{"model": "sound classifier", "dataset": "short read English sentences (LibriTTS-R)", "train_examples": 26041, "gain_aug_db": 10, "n_mels": 40, "hop_length": 160, "input": "log_mel", "spec_augment": true, "win_length": 512, "targets": ["voice"], "num_classes": 2, "arch": "mobilenet_v2", "norm": "groupnorm", "hidden_act": "silu", "weight_standardization": true, "depths": [4, 8, 4], "kernel_size": 3, "stem": "single", "expansion": 4, "widths": [192, 240, 296], "loss": "cross_entropy", "init": "torch_default", "residual_init": "none", "optimizer": "adamw", "learning_rate": 0.0039, "beta1": 0.85, "beta2": 0.98, "eps": 1e-08, "max_grad_norm": 0.5, "max_steps": 8200, "batch_size": 128, "epochs": 40.3, "lr_schedule": "cosine", "final_lr_fraction": 0, "warmup_steps": 160, "weight_decay": 0.1}
Rows from block 3 of a small sound classifier, named by matrix and row number. Rows with one number belong to one channel. Each number is 128 + 32 x the weight over its row's rms, rounded and kept within 0 to 255. All counts start at 0.
After each channel's rows are labels from the 100 clips, of 14976, where the channel reaches its highest value: "top examples" is what is common among them. Only what is clearly more common there than usual is listed. The data: short read English sentences (LibriTTS-R).
# convs0: expand pointwise conv (model.blocks.3.convs.0.weight, 768x192x1, standardized in use), inputs 0-191
# convs1: depthwise width-3 conv (model.blocks.3.convs.1.weight, 768x1x3), a 3 kernel
# convs2: project pointwise conv (model.blocks.3.convs.2.weight, 192x768x1, standardized in use, transposed), outputs 0-191

convs0.602 [131 143 133 131 173 211 147 180 151 106 156 191  97 113 112 103  85  62  70 140 153 118  97 109 127 104  98  73  64  77  79 134 126 123  46  95 121 162  72 138 125 159 138 184 136 135 143 147 127 116 149 187 187 175 120 168 152 162 127 194 134 144 162 151 183 164 156 152 197 140 142 110 105 109 153 142 127 137 123 114  96 107 125 106  85 119  93 129 101 141  62 117 118  92  71  67 199 137 144 130 119 138 115 127 122 161 140 136 115 143  56  59 123 132 118  69 131 141  97  94 130  75 102 134 101 112 117 155 106 128  99  83 127 103 133 113 120 182  94 115 126 134 104 143 134  63 145 135  86 114  76 142 121 135 144  68 139 152 132 142 138 108 194 198 162 184 139 164 144 174 139 150 171 164 135 144 144 149 168 124 118 144 108 117 105 122  76 114  98 124 122  98]
convs1.602 [127 130 183]
convs2.602 [138  97  96 118 103 146 150 102 168 140 107 118 128 160 120 160 150 138 148 123 103  90  93 177 132  32 135  78 118  41 147  90  81  75 125  70 171 139 160 124 109 132  91 132  89 125 111 152 199 124 178 133 173 124 145 174 180 184 128 144 135 154 137 108 129 111 100 120 116 150 120 144 128 143 117  78 117  75 174 168 139 142 124 130 129  78  92 160 143  92 118 102 127  75 126 157 104 164 129  63  99 118 106 168 134 106 162 131 129 126 134 162 137  79 130 111 139 132 185 137 124 141 129 122 179 166 125 131 162 179 172 144  91 174 117 133 150 148 167 116 149 105 142 128 129  62 142  81  61 134  86  97 119  89 101  77 177 189 134 101 186 117 131 200 175 129  88 123 138 118 133 138 133 129 156 191 145 102 123 174  80  57 137 112 155 148 125 131 124  73 126  38]
top examples: voice: female

convs0.364 [194  96 127 130 113 109 135 138 132 162 132 119 145  98 134 136 198 166 140 123  63  99 130 156 115 156 122 117 186 118 192  96 101 131 175 125 175 137 206  93 132 163 126  64 187 181 117 116 140 209  99 180 168 175 150 125 125 133 138  63 176 135 137 115  91 127 127 111 133 140 147 143 129 115 124  79 117  36 185 169 149 135 146 185 143  97 111 132 179  90 121 109 107 107 128 122  76 184 174  94 182 129 133 137 134  22 109 103 158 124 121  69 129  50 123 125 130 115 189 135 119 121 102 117 175 147 138 126 115 127 139 124  90  79  56 158 137  41 163 103 119 147 102 105 149 130 129 139 147  98 121 116 111 130 126 137 142 105 135 135  91 134 132 132 122 115 175 164  76 125 160 135 133 115 131 114 117 149 126 142  75 117 131  80  73 177 144  89 122 130 106 142]
convs1.364 [138 180 113]
convs2.364 [147 168 161 121 141 151 120 139 107 140 153 127 107 121 150 104 130 120  97 133 139 172 168 118  87 165  98 164 130 168 114 114 149 163 117 141 124  45  65 130 207 110 154 144 164 113 172  94 116 194 116 153 126 150 119  99 114  90 174 131 108  83 137 155 117 174 166 143 162  83 146  90 101  79 155 149 185 168 127 123 140  92 198  99 138 131 152  90  90 129 123 140 102 158 252  82 145  97 152 155 133 116 169  97  80 144  95 103 167 109 236  96 131 155 162 192 111 124 119 101  66 118  98 168 129 118 142  92 144  97 107 183 152 111 160  84  77 158  44 160  75 171 135 160 118 149 108 140 151 116 172 137 112 152 115 148 110  90 123 139 104 123 118  95 102 110 131 137 114 155 153 160 118 122 168 122 146 159 147 131 149 159  88 158 107  90 117 127 120 188 107 119]
top examples: voice: male

convs0.35 [109 100 101 129 117 132 119 107  84  90 133 125  99 141  94 131 105 104  30 122 135 107 100 138  64 112  37 148  96 101 155  81 156 172  98 109 120 178  67 143 114 151 180 201 161 173 187 143 162 152 154 176 199 169  91 122 102 100 101 177  91 104  96 134 151 130 108 133 106 166 119 136 149 166 154 150 172 155 110 140 116 120 138  76 133 169  87 149  84  92 121  98 112  93 141 115 187 147 174 116  67  93 111 107  78 110 104 137 143 132 136  88  95 101 162 145  95 145 155 131 101 133  88 146 146 159 123 117 136  82 148 145 109 102 156  61 114 158  83 104  81 132 124 133 170 141 131 154 130 127 150 111 154 158 112 134 136  96 106 130 127 109 120 116 172 142 113 120 166 189 120 185  94  96 194 183 190 118 185 184 105 137 118 115  75 128 112 123 184 103  86 143]
convs1.35 [ 82 115 156]
convs2.35 [168 161 114 150 158 144 118 136 127  96 136 102  97 122 125  93 137 182 185 147 156 119  93 118 218  89 169 123 142 100 156 165 111 107 187 128 117  58 125 163 117  53 161 133  88 105 120 116 141  79 148  70 134  74  91 162 156 159  81 135  83 153 191 125  59 136 118  87 113 153 108 148  50  95 124 124 150 113 105 114 108 105  85 119 136 134 145 126 161 122 127 151 212 126  98 150  99 121 156 147 104 130 175 124 166 105 121 158  74 110 119 152 168 130 127  90 159 106  99  90 197 104 196 139 103 108 123 198 113 100 156 110 135 151 120 100 115 176 147 145 172 123 140 150 183  99 127 110 108 187 118 140 139 104 168 108 132 155 140  83 156  91 143 160 150 139 104  55 143  78 113 105 152 141  61 126 180 149 142 130 137 127 168 196 145 138 123 193 122 105 148  95]
top examples: voice: male

convs0.95 [ 91 180 135 133  97 137 107  74 114 104 155 157 120 157 147  97  99 120 120 117 151 133 140 108 140 166  95 113 110 128  85  85 101 108 104 129 173 108  98 136 175 113 191 162 107 121 160 166 129  74 166  80  84  67 134 110 186 134 200 124 133 109 131 161 100 137 161 137 127 114 101 148 142 147 136 156 183 150 116 122  95 102  80  97 117 141 124  79 157  56 108 141 140 143 104 125 170 128  47 116 114 176 146  83 150 134 121 109  99 165 120 209 126 146 133 113 141 148  87  91 132 134 119 161 125  87 104 137 126 100  87 125 117 172 121 102  98 172 100 149 125 166 204  85  40  92 135  27 108 130 202 154  78 161 124 118 171 141 124 117 143 148 114 121  85  87  77 139 173 132 143 112 126 138 145 122 170 124 161  65 186  93 112 138 177  85  98  80 143 151  95 134]
convs1.95 [ 93 146 167]
convs2.95 [159 135 157 137 111 148  90 138 102 104 158 112 156 125 155 120 136 124 188 105 136 156 117 129 113 148  94 130 141 142 147  69 149 143 162 134 126 171 106 118  98 216 153 123 203 247  95  58  47 227 129 118 136 157  69 117 123 123 102 115  84  80  73 152 138 168 172 141 160  87 141  70 115  31 150 150 140 131 132 127 136 100 161 126 148 139 164  84 141 122 132 176 171 150 117 116 129 117 128 159 122 122  93  97  94 119  81 113 156 103 121 105 103 149 124 130  96 101 129  88  94 137 112 125 136 114 170  95 173  87 102 143 163 118 104 121 115 119 106 142  96 170 141 148 134 128 118 124 124  93 141 116 152 138 191 131 109 117 140 160 132 195 121 124 111 105 162 213 113 131 212 161 135 138  58 119 121 137 160 143 153 179 150 136 102 116 127 180 136 182 111 141]
top examples: voice: male

convs0.242 [152  85  91 101 124  86 165 107 130 173 129 102 191 123 102 113 167 161 108 131 107  97 175 137  72 155 105 163 157 152 170  77 135 156 148 149 145 149 175 122 101 121 109 124 141 139  99 133 188 152  87 152 135 139 129  92 107  98  98  97 148 164 130 110 121  92  83  89  91 184 111 179 143 141  91  74  86  90 159 147 163 180 154 141 164  98 123 153 146 103 159  98  72 145 174 153  69 150 142 112 151 113 138 169 143  77 120 115 158 128 205 125  68  92 206 168  75 113 153 136  79 169 109 109 154 147 141  74 153 132 159 177 111 112 106 183 172  96 180  98 118 125 119  91 149 148  92 153 171 119 156  64 146 144  72 154 126  99 101 179 105 159  86  78 117 103 144 145 107 124 127 157  91  98 180 169 116 109 145 152 110  73 182 117 121 156 158 115 147  84 138 161]
convs1.242 [ 78 141 148]
convs2.242 [145 154 153 235 120 113 156 126 107 161 153 128 126 127 135 120 133 166 116 184 134 154 132 127 102 141  91 156 104 145  94 127 151 148  96 133 120 111 106 112 195   0 151 139 157  11 122 153 136 203 125 160 130 178 168 115 121 112 165 130  90  83 144 150 126 171 165 162 168 103 137 159 167  91 101 148 110 138 128 124 122 144 132 115  51 134 151  76  82 126 128 129 165 146  85  97 171 101 132 152 112 106 179 106 128 130 100 130 118 112 109 106 109 139 115 135 137 110 128 110 162 107 109 171 131 117 144 142 107  99 114  86 150 115 150 115 120 144 109 163 158 171 140 147 134 137  99 133 133  98 151  99 105 144  78 139 108 106 157 148 117 151 250 118 107 167 148 148 145 156 187 167 139 229  97 120 150 134 145 137 148 160  91 163 108  93 114  92 114 167 117 146]
top examples: voice: male

convs0.651 [164  43 107  85  86  41 167  69 108 144 106  48 143  91 140 113 144 125 132 120 109 123 134 126 123 191 126 145 203 195 149 121 153 157 187 137 113 116 124  96 144  95 130  63 119 117 113 117 142 176 129 139 134 140 124 111  68 126 120  62 156 138 115  76  88 118  39 122  88 139  68 140 114 147 123 112 132  96 135 176 145 137 185 188 150 130 150 119 187 114 199 108 114 133 148 119  95 143 162 120 168 147 143 193 147  93 115 121 136 167 140 133 123  48 158 203 127 101 182 199 125 129 150 144 118 141 123 129 131 123 152 133 113 141 122 135 138  49 161 118 143 148 124 116 126 123 143 153 165 135 180 115 136 137 126 127  87 122 122 130  67 133  26 117  75  58 142 123  80 107 117 116 119 130 119 114 145 133 114 112 144 129 167 155 151 121 133 115 129 128 123 146]
convs1.651 [158 138 173]
convs2.651 [144 158 157 133 134  76 154 126 108  53 153 171 207 125 203 113 130 131  74  85 143 153 152 121  89 152  94 156  96 158  89  66 150 159  69 135 122 168 102 130 181 154 146 132 164 174 127 127  52 192 119 161 131 177 135 104 112 100 129 136 101  89 131 148 169 170 153 167 155  87 140  76 110 109  98 144 145 148 130 125 118 136 188 109 112 133 151  82  89 127 131 152 154 148 123  92 185 109 133 148 125 113 168 111  93 152 102 117 179 115 114  97 169 144 181 170  70 119 124 113 150 135 127 196 128 126 147 122  88 102 125  94 147 115 153 150  29  41 108 149  97 165 122 138 126 144 102 138 142 117 160 175 112 145  93 145 110  98 108 149 112 155 131 107 104 125 147 150 124 155  89 176   9 100 108 121 127 138 145 133 147 152 105 161 104  96 119  82 123 172 112 158]
top examples: voice: male

convs0.447 [146 114 112 130 106 131 144 121 131 144 126 117 135  98 142 138 191 135 144 122  66  70 207 141 116 129 105 127 194 120 143 127  99 135 176 127 164 117 245  98 140 126 103  55 179 165 116 104 130 217 103 140 147 180 121 112  90 143 127  87 177 220 146 137  96 141 127 131 138 135 122 131 115 137 127  98 111  27 127 159 220 123 177 195 167 112 119 125 170 129 169 131 117 115 136 144  79 187 179 103 163 132 155 136 118  84 128 128 122 141 129  64 118  34 130 121 125 135 160 191 116 184 132  89 117 177 114 123 113 114 144 120 118  82  59 153 126  32 138 105 126 138 107 131 155 139 127 143 138  95 128 127 109 110 131 126 142 127 129 141  93 134 128 124 114 128 146 136 109 111 162 133 139 147 117 112 138 152 102 128  76 130 149 132  80 130 196 116 112 126 144 127]
convs1.447 [122 152 178]
convs2.447 [140 165 159 115 142  66  76 136 105  62 124 155 194 126 160 107 129  98 128 108 143 162 173 119 133 161  94 164 111 155  82 195 155 167  92 140 117 192 118 131 122 150 153 116 165 142 118  62 142 130 116 147 127 131 103 101 107  93 118 108 101  77 131 151 156 169 160 137 146 127 143 190 119 104 180 151 186 162 126 122 100 122 151 103 107 138 150  90  88 131 145 179 147 155 168  87 159 100 104 154 145 114 147  94 128 184  99 109 155 116 105  97 143 147 106 119  78 114 120 109 102 100 134 185 125 116 142  85  87  96  77  58 154 111 147 177 134 131 120 154  93 172 127  92 133 150 125 140 149 112 165 211 145 150 165 149 105  91 130 153 107 152 138  97 101 169 141 113  71 158  63 138   0 119 106 119  36 150 152 129 152 159 107 114  96  92 131 126 133 126  98 165]
top examples: voice: male