config.yaml
hop_length: 160
targets: ["voice"]
norm: "groupnorm"
expansion: 4
widths: [192, 240, 296]
beta2: 0.98
grad_clip: 0.5
Rows from block 11, named by matrix and row number. Rows with one number belong to one channel. Each number is 128 + 24 x the weight over its row's rms, rounded and kept within 0 to 255. All counts start at 0. Numbers have three digits each. After the name is the row's rms in percent of the matrix's.
# convs0: expand pointwise conv (model.blocks.11.convs.0.weight, 960x240x1, standardized in use), inputs 70-104
# convs2: project pointwise conv (model.blocks.11.convs.2.weight, 240x960x1, standardized in use, transposed), outputs 70-104
convs0.879 140:110107140150115162087144101130115105150132124104111142129163119123141106096177096124090147133115136099171
convs0.880 096:103093149152098177086154098123124090136151094093122151128177103143123105115149084124107137125131152089161
convs0.881 084:139168077166135137120116124130184141127142098147133120148154118106116142156118144149153106109173122113126
convs0.882 078:128130118122138083152120131167184139097159110134148115131122166112088152124090131109126090160121146103120
convs0.883 081:125159135141145144131126150113136133141108163116137130095124133123105140138120152137143078125148103114109
convs0.884 111:089117160152106159093167082119126123126141108110124159155155117126155127088159102111097133118110167133160
convs0.885 083:147145096178114114128130160109149153098151151136157101154135159135100136148118139108162151140115110145116
convs0.886 084:140146110130137097172120169122153149103104134150140133108099136130130153175107159153170092099148116163117
convs0.887 086:151148106146110172139162135109150114147104129093176097149113156143150143147086158116136139144141171133104
convs0.888 110:127130133132128132061123126134125136131121131128124130125209128144128112130167098134118146126126131120152
convs0.889 089:124148097148161107098104131171167140132162116130109121154146121097140140115127106125119109155153155125130
convs0.890 086:162162075112162120143100141144133127104125142144161119110133158089093163150099155168132118121171130154098
convs0.891 080:144130115131144090152103172126137160090116146166153097111105142104128154126093151149155108118149125164117
convs0.892 090:155140106148152123123121176129158139103138134127146115099116158119112141161088151151147105114160112130127
convs0.893 081:153127086134175151113082147090126162100092110122163173107135129149105134164115139176159130121148103121114
convs0.894 083:161128121123124148141132150123144130102128142121180147141108147107120151152098151157173103078146122157118
convs0.895 088:123132118132138125168124143138138131107129123148136128129073164106118145127077180138145115130156131147081
convs0.896 086:105106126152123157105132085143108108128134115096136146124151111144135111110189088147098123128129130141202
convs0.897 091:101129126163122155084172115141135082143151086086145129151155118134136122095160097107119127135107164145167
convs0.898 080:116162111163159164143110120164184118118173140153126131135140106099089119138129120136135130097133138142129
convs0.899 089:173127141109114087127132172130131128112083138155128139129121130105137106166104134129167128103144104133112
convs0.900 104:112127093113117104117153153167088154115156170113084090151155155102090082104128099148149166095151090150156
convs0.901 074:146143109130144112188116158118132128133123136131146129111092133123133122149083208134148105116124104143059
convs0.902 078:125119109144118133126098147136139148130099094126150159109155138074144171144121107175134118137166120111130
convs0.903 082:158157099142130104177116164110125133106107137144156133110129135137122135160070158163151113091140094145093
convs0.904 089:139172126118099092138161155152124158106142119165117125127147143110140129127129121124120132141135091155141
convs0.905 083:173120115159113096141087125109139142148150124137122115077122165089097161164117130145152124127120099108130
convs0.906 085:160146095151149186095105149110134109108108112085159150142181117157166130163134114147117139104137118140136
convs0.907 079:154149122116135110146084158138154141149149141168116099127130111103104153152105147127134108154151117133090
convs0.908 159:135118166101111125156142112127135131091133116161111122170098118131098162114117165104137144142164126132099
convs0.909 080:152106111114123121120099128112172110127099110119142103136164172106097153137128108169113117087148101104131
convs0.910 090:153150077092141156111149118122099120118102138099128090148129115112102091123126129108111120129139137152128
convs0.911 102:135133155107127133179132121125135128111132129150112120161075129125110150126102159111141145137150135133088
convs0.912 082:111141104104095138075119119133126105124125127096134161114158127105116136142136103145114119145137116124176
convs0.913 071:142140115130139125171119141120130127123124133136138125120102132118126132145085195135131114123133113134059
convs0.914 081:136110143157134132063160115118103090121122097133156113121182127118121145118127105114116123140102168108141
convs0.915 083:116145090093136130107162130098112126109116167125121120146161154122125099102147120158152090132121123162128
convs0.916 090:174157117161147094124094175105153149134128128138133134125124133094133119129115133160165117070153101126135
convs0.917 150:093105145152106161092153096143124116135139109094126151133150126121148107099185102130099138127120160108165
convs0.918 083:144165094147164146110139150111127120097103114096171138113182124107160102149127094150153107113157127101147
convs0.919 083:165123112158135102091121147118127130106118130112165156091179155129129124164129112171120103080149102143152
convs0.920 080:095148108137125122101143107159111104164175135120086114120173121128111122141127087119127167154105176099137
convs0.921 082:158115089108112137134154105158120133146113146156165122114162169127138111101120112160155111095125132156137
convs0.922 154:128119165097117136163145106133137115104143115148107115173079116119097164113125175100127149151160144123090
convs0.923 085:152146136134181086116174140123175136112141120143165120182132102138088131100132110108144117113130153123130
convs0.924 112:100111140135126160100158103152126098145152116105126146128179110127130131113187079126095149158106142104169
convs0.925 079:141128110176145159108150112103121095131114124125114105098136156121125151127114133169138142138151148160131
convs0.926 082:110133094110102166131087116112158152132112157096134118126159143097102134169120108131137105129128117102119
convs0.927 085:151129091180151138114095120139151109145119141139134143134165160138094119133140113153119076132155102131130
convs0.928 081:155172115113110084113143162138094115100155125154151148112155103084144150102127114131120125131108147154110
convs0.929 080:146140126126135119184124136119129131126124133140134126128096129125125135142091202124144118119128115139078
convs0.930 085:145144131123135126196131139123131130126127137145126126139072127124125145138091167119140123125144120134085
convs0.931 077:131171126106179131126124118164154102109128140142157145123167151080111171099115125149123076125154130133143
convs0.932 072:143147106129140115195118138120129127123121138131140121117072129126130125160088198138132117120127108148087
convs0.933 079:145144105132145112172117152121127131136125139124148123111083133125136125155089165130136106117120108138066
convs0.934 086:139112078144128142129141155089140152071128100126142124137153142137154125131133114199138130101133129103121
convs0.935 082:115151091155098137121117145167097115091155104162147089149132152116144104147130104112108096165118153113124
convs0.936 085:148100081098163161108092104148159103149143123117124133098153177094085151164117101125134136099157110166130
convs0.937 080:110115051166109145125150152117108108135104125121132161121153104080141156118132116161125116093126150109125
convs0.938 076:142142102129140130196117140118136127116120132142140126124100127125126126142085195148135109124130107137059
convs0.939 086:150136102130130118127138153136152129092123143152161121127127151112107155173097134168160118073134104120118
convs0.940 104:155147149117126105179133149114125141135121142143129126139094125147122128149102151117148132129117103152101
convs0.941 140:103108135143120150094138105144124114142136122118119141128174120115139129109163107126107136136122147118218
convs0.942 079:127105128117157144116123107169140138155112138145172135101162144085135130113143105121120100116152149134142
convs0.943 080:151145131105141120205153132119127123145131153147149122121097140132134137143080191127145124128136131143073
convs0.944 081:151150101133136122180118162117138132118119136130154125116096132122128133156082192134151095105129114132087
convs0.945 147:133120169099112128159145113128134129098134118155110121172089117131099162114124166100133149143159130132099
convs0.946 077:155130138162150096108136115124144111127097113123121110127174155099133090165145095160118114149147095140136
convs0.947 088:140102121151092143125107151170099116090094119114163162105141107081101147124112125168158092095120118122119
convs0.948 080:105151069176107102100123137166149080084115144134107105137136149128132094153114119162115110131120153120130
convs0.949 074:145139121128137118178121140117130129128122133134138125118063131123126130144091200128137111116127113137079
convs0.950 098:094098161117119153110145085119124104158135135101124131152154114127143100104172110095106152143107155116158
convs0.951 089:142102084114145108123120110136141090152108140144138104136149138099148162103144129122146147143152118110127
convs0.952 094:110112132121143139104135103115121085115133095084158174103148124100105122083155120113116142141145135093137
convs0.953 078:127146101092106127127157116121155137092121134129160166158136135115121158107126135100136110123130116141124
convs0.954 175:140119169098112125159149112127141125090137113156117123172099113125097168119115175099137140141164124133091
convs2.879 099:141149130122121107118136130122139141126144138134128116126110113112096195153118105145157110106140105139134
convs2.880 097:138140125143122146123127119125135164142134129119141140120174141109091133139107083135142129121135117144157
convs2.881 103:130128123150146106141116139112142121109106108148140111115079153118140115138131119137148120117140112144141
convs2.882 077:134137121159153097147112143101148157102097147155145112109119161115132110142149158143153117115143106149138
convs2.883 110:132119124149145105140117139105142138110107152146140113115164151120134115138032096137144120118138112143150
convs2.884 079:141139118134121133118132124139131161149095145139139115121143136106111148142136062135143134119149115160132
convs2.885 117:132134124148144107141117139113141121111108129146139119116153150119114117137125129136143121119138113142049
convs2.886 082:136160120161152099146115132090141156106102148151138114115156160110124118144138117141149116114144107150157
convs2.887 121:132141124147143108141118138111141148112109101145139149116101148119137118137132129137139121119137114141143
convs2.888 080:128102140163156153142126091146160094103119091093161162100152122142214078118152102149093112119117118114152
convs2.889 053:129102125155165114145102117081164138095137109140163133092163163127147122129126091149140111102144100106157
convs2.890 086:131133123155150102145114142105146134105101141151143142111174158117098114139109139141144119116141110145120
convs2.891 110:130144120153146111139118131108139139112109101143136150117159152116095117136138110140147122120140116141033
convs2.892 065:136136117136159094150113129077143172102098123154140094111110168104090127147115098136155114112146104151157
convs2.893 080:130137121157151098144113142100146140104099112153143147111151160116123110141132115139151118114143107148152
convs2.894 095:133146124153147103145115142114144115107103147150142146113080155117106115139127164139151120116140109145141
convs2.895 078:136131144133136101146114142116143121113104163151145155119170144144152090143143074110144129110124101148143
convs2.896 081:134109132146121136137121127122143131136128140125149132115130142110133116137070160140126128121137114148056
convs2.897 074:143157118140125147126125120124140163143133153120148151115151157108099118141158067139140126120144114152170
convs2.898 065:134137120164157091149109145093151161098092126159148149105170167115160107145112098144145114111146102153125
convs2.899 131:133145124147143109140119137106140164113110151144137140118114146120130116137031235136145121120136114142138
convs2.900 083:130128130147133105146119143095152113118103075139155140108130147116128149141128121136143118117137108128000
convs2.901 092:147149129143138087148114144084142169100100134161138074123138159110068131154132175118163117105144099153137
convs2.902 081:134141123155150094149111144102149158103098125152145110110137157118141107142129185140149118115138107146138
convs2.903 082:144135128157147094154113143095147129099098144158140146117149158116093116148113124138146114108143099154120
convs2.904 106:132122125146144098148114140126144150107105129146140131117153149121098115139044147133143121117136112141040
convs2.905 130:134138127144140108142117140108142152111110121146139127118087147122106114137143237131143123117135113140041
convs2.906 078:134136135137127102163113158090164146113113098145163144102104157120125106143081146139140120120132102144161
convs2.907 075:134134122148152098151111144092150185101097161155146111109153160118130104139119095137155118113140106145004
convs2.908 146:111121159092105163105162080149089109166177129089093122161129110153130128105140115073107157160091152097135
convs2.909 109:131134131136128106148118149113150146117115146145150115111106149121107113140096117136140120119132111139153
convs2.910 088:134136125148139095148109146113152138103100105149150161109128153118104110145084101141141117116136108145150
convs2.911 091:133105164117120147133139108186112093148147119110121136140148118174170094124177126098105144137100122127136
convs2.912 085:135149128138126111153108163122164179116116156146160161107083154123145097138136132139125129124135107146143
convs2.913 095:130145135142140107145111142114145141107103148149145130114136146127147102130142239132134129116131113142135
convs2.914 127:137147131135125121145120130120140146130125135129145116117051146122109114139104213133130125123130114141087
convs2.915 113:139137122144136110139121147103153129119118154138153112114148146119139116137132235135141123122135119139133
convs2.916 126:134119127144141107143117141109143142110109144146139104118096148122095113137108106128146123118135112141011
convs2.917 121:139141126114120131120140121132126127133140124127118125142114113121105182167126088128155112116135100155139
convs2.918 099:134143130137129106149116152105152164116114126137153111110141150121148112139133138136139120120131110135061
convs2.919 071:128137133138131102157116152079158132122109094145162157101111159124147096139155099141139116112132106139108
convs2.920 094:142153128140129111149118137104150145127123161130155148111111153120096108145140110135133121120133109144136
convs2.921 088:131143125150144092148112146115148147102101104148144154115136154118149113141000255137141120115138109144142
convs2.922 141:123127158111105170106165095163082104175167127099096126164129097179139120122143116092104152158089135121140
convs2.923 056:133138121166161089155107150099156163093087135162148134104121173121148114141118077144156117109145100130118
convs2.924 075:148138129154134123125134129078126138130103129125142130127094116100112158153117087134143126108147106150166
convs2.925 115:132129125147143104142117140110142130110107137146140111116154150120139114137133126136139122118136114141152
convs2.926 134:131140125145140108137118137115140132113111114143138145118083147121139116136137209136136123120135116139151
convs2.927 077:127140123157152115143110131108152137104097108144150142105122160128159093132101118141138116110141111134144
convs2.928 082:134130123156151098149111143104148132103098144154144149111146159119140108141133152141148118114139108145149
convs2.929 095:132128155123124119141118131145133119121119147136138146125165134152108094128171191114126136120118114136170
convs2.930 066:136133169123122117150117133149131099120118140138139160127092134167155075130137069106126141117111108142138
convs2.931 062:137146125154146078158106159097160130101094097154163166107177161116163105151118107143149112113138097143129
convs2.932 071:146150127161146084160109148084151163092092141163145128116101165106073127153141162136152117104148099157155
convs2.933 085:146140118156142112146123130095130165114110146156122111130129158100114143153124114129170124114151098159140
convs2.934 099:132144125150146101144115142115145120107104115149142102114142154119146111139095227137137120116139110144033
convs2.935 098:135136126143139097149111142098149154109104117145147103117151151123147113144095110136148117116135110144155
convs2.936 102:135139128139134097151112147104149144111107140144149157113044151120101114142133105138138119118134109141128
convs2.937 098:133123124151147101143115142112144146108103150148142101114155154118141111138083214138138120117138111139154
convs2.938 108:130124138138135109142114141129141133112107148145142102118092142134104098130094220127136130117127114141153
convs2.939 076:137143126156149096153109149108152173101096112157148102111062160120148105142122229139155120111141103148146
convs2.940 084:128102162110120133128122118175129095132134148120134134127131135166159103120175075100109141125113121123178
convs2.941 117:142131136124124117119138119123136120116152116115126128134105103130122167153128101144150101108135107128140
convs2.942 077:126133128149142105147109148110154167102092077151152171103165154125133095137144141141129118112138108136160
convs2.943 066:128123146144136102151107146141145134110100113155150139112185146144098085127186060121142137111127108145167
convs2.944 074:142168118164148110151118119097132175103103111156128136125139164106130128145125099136153123110152103155147
convs2.945 156:109107149115116176116148094185106074153160128092110105144137118174160118109132105095087148151100152100130
convs2.946 086:125134130144137112146116140118146164115107132137146116116142155121146103137075116140145119113137110127098
convs2.947 093:133123124149145093145107144109148142104101105146146134108137151120135109142024129139133119117137109143103
convs2.948 103:133134124148143095141114141106145172109105118146143110113088149120136112140130157137146120117135112143144
convs2.949 115:132144145123128112142116138123138152116114147142140126122110135144152097129161228116126132119121116138137
convs2.950 075:136126120142118154118128113135135164142132124129136125125120150110137134130133079145144135115137119149179
convs2.951 082:136146124153143090145108146096151174103101138151151116109166153115096112145141126141145117116136107147164
convs2.952 111:137146125144129108142117136100147156126118125135149114118137148115091120137140097137129124121134117140130
convs2.953 110:131123125149144104141116140111143136110106149145141129114150150121141112137141102138142121118136114141014
convs2.954 167:106124166108103144118173097142092116164149128113079120173126109142124130101140121071114158166107163111132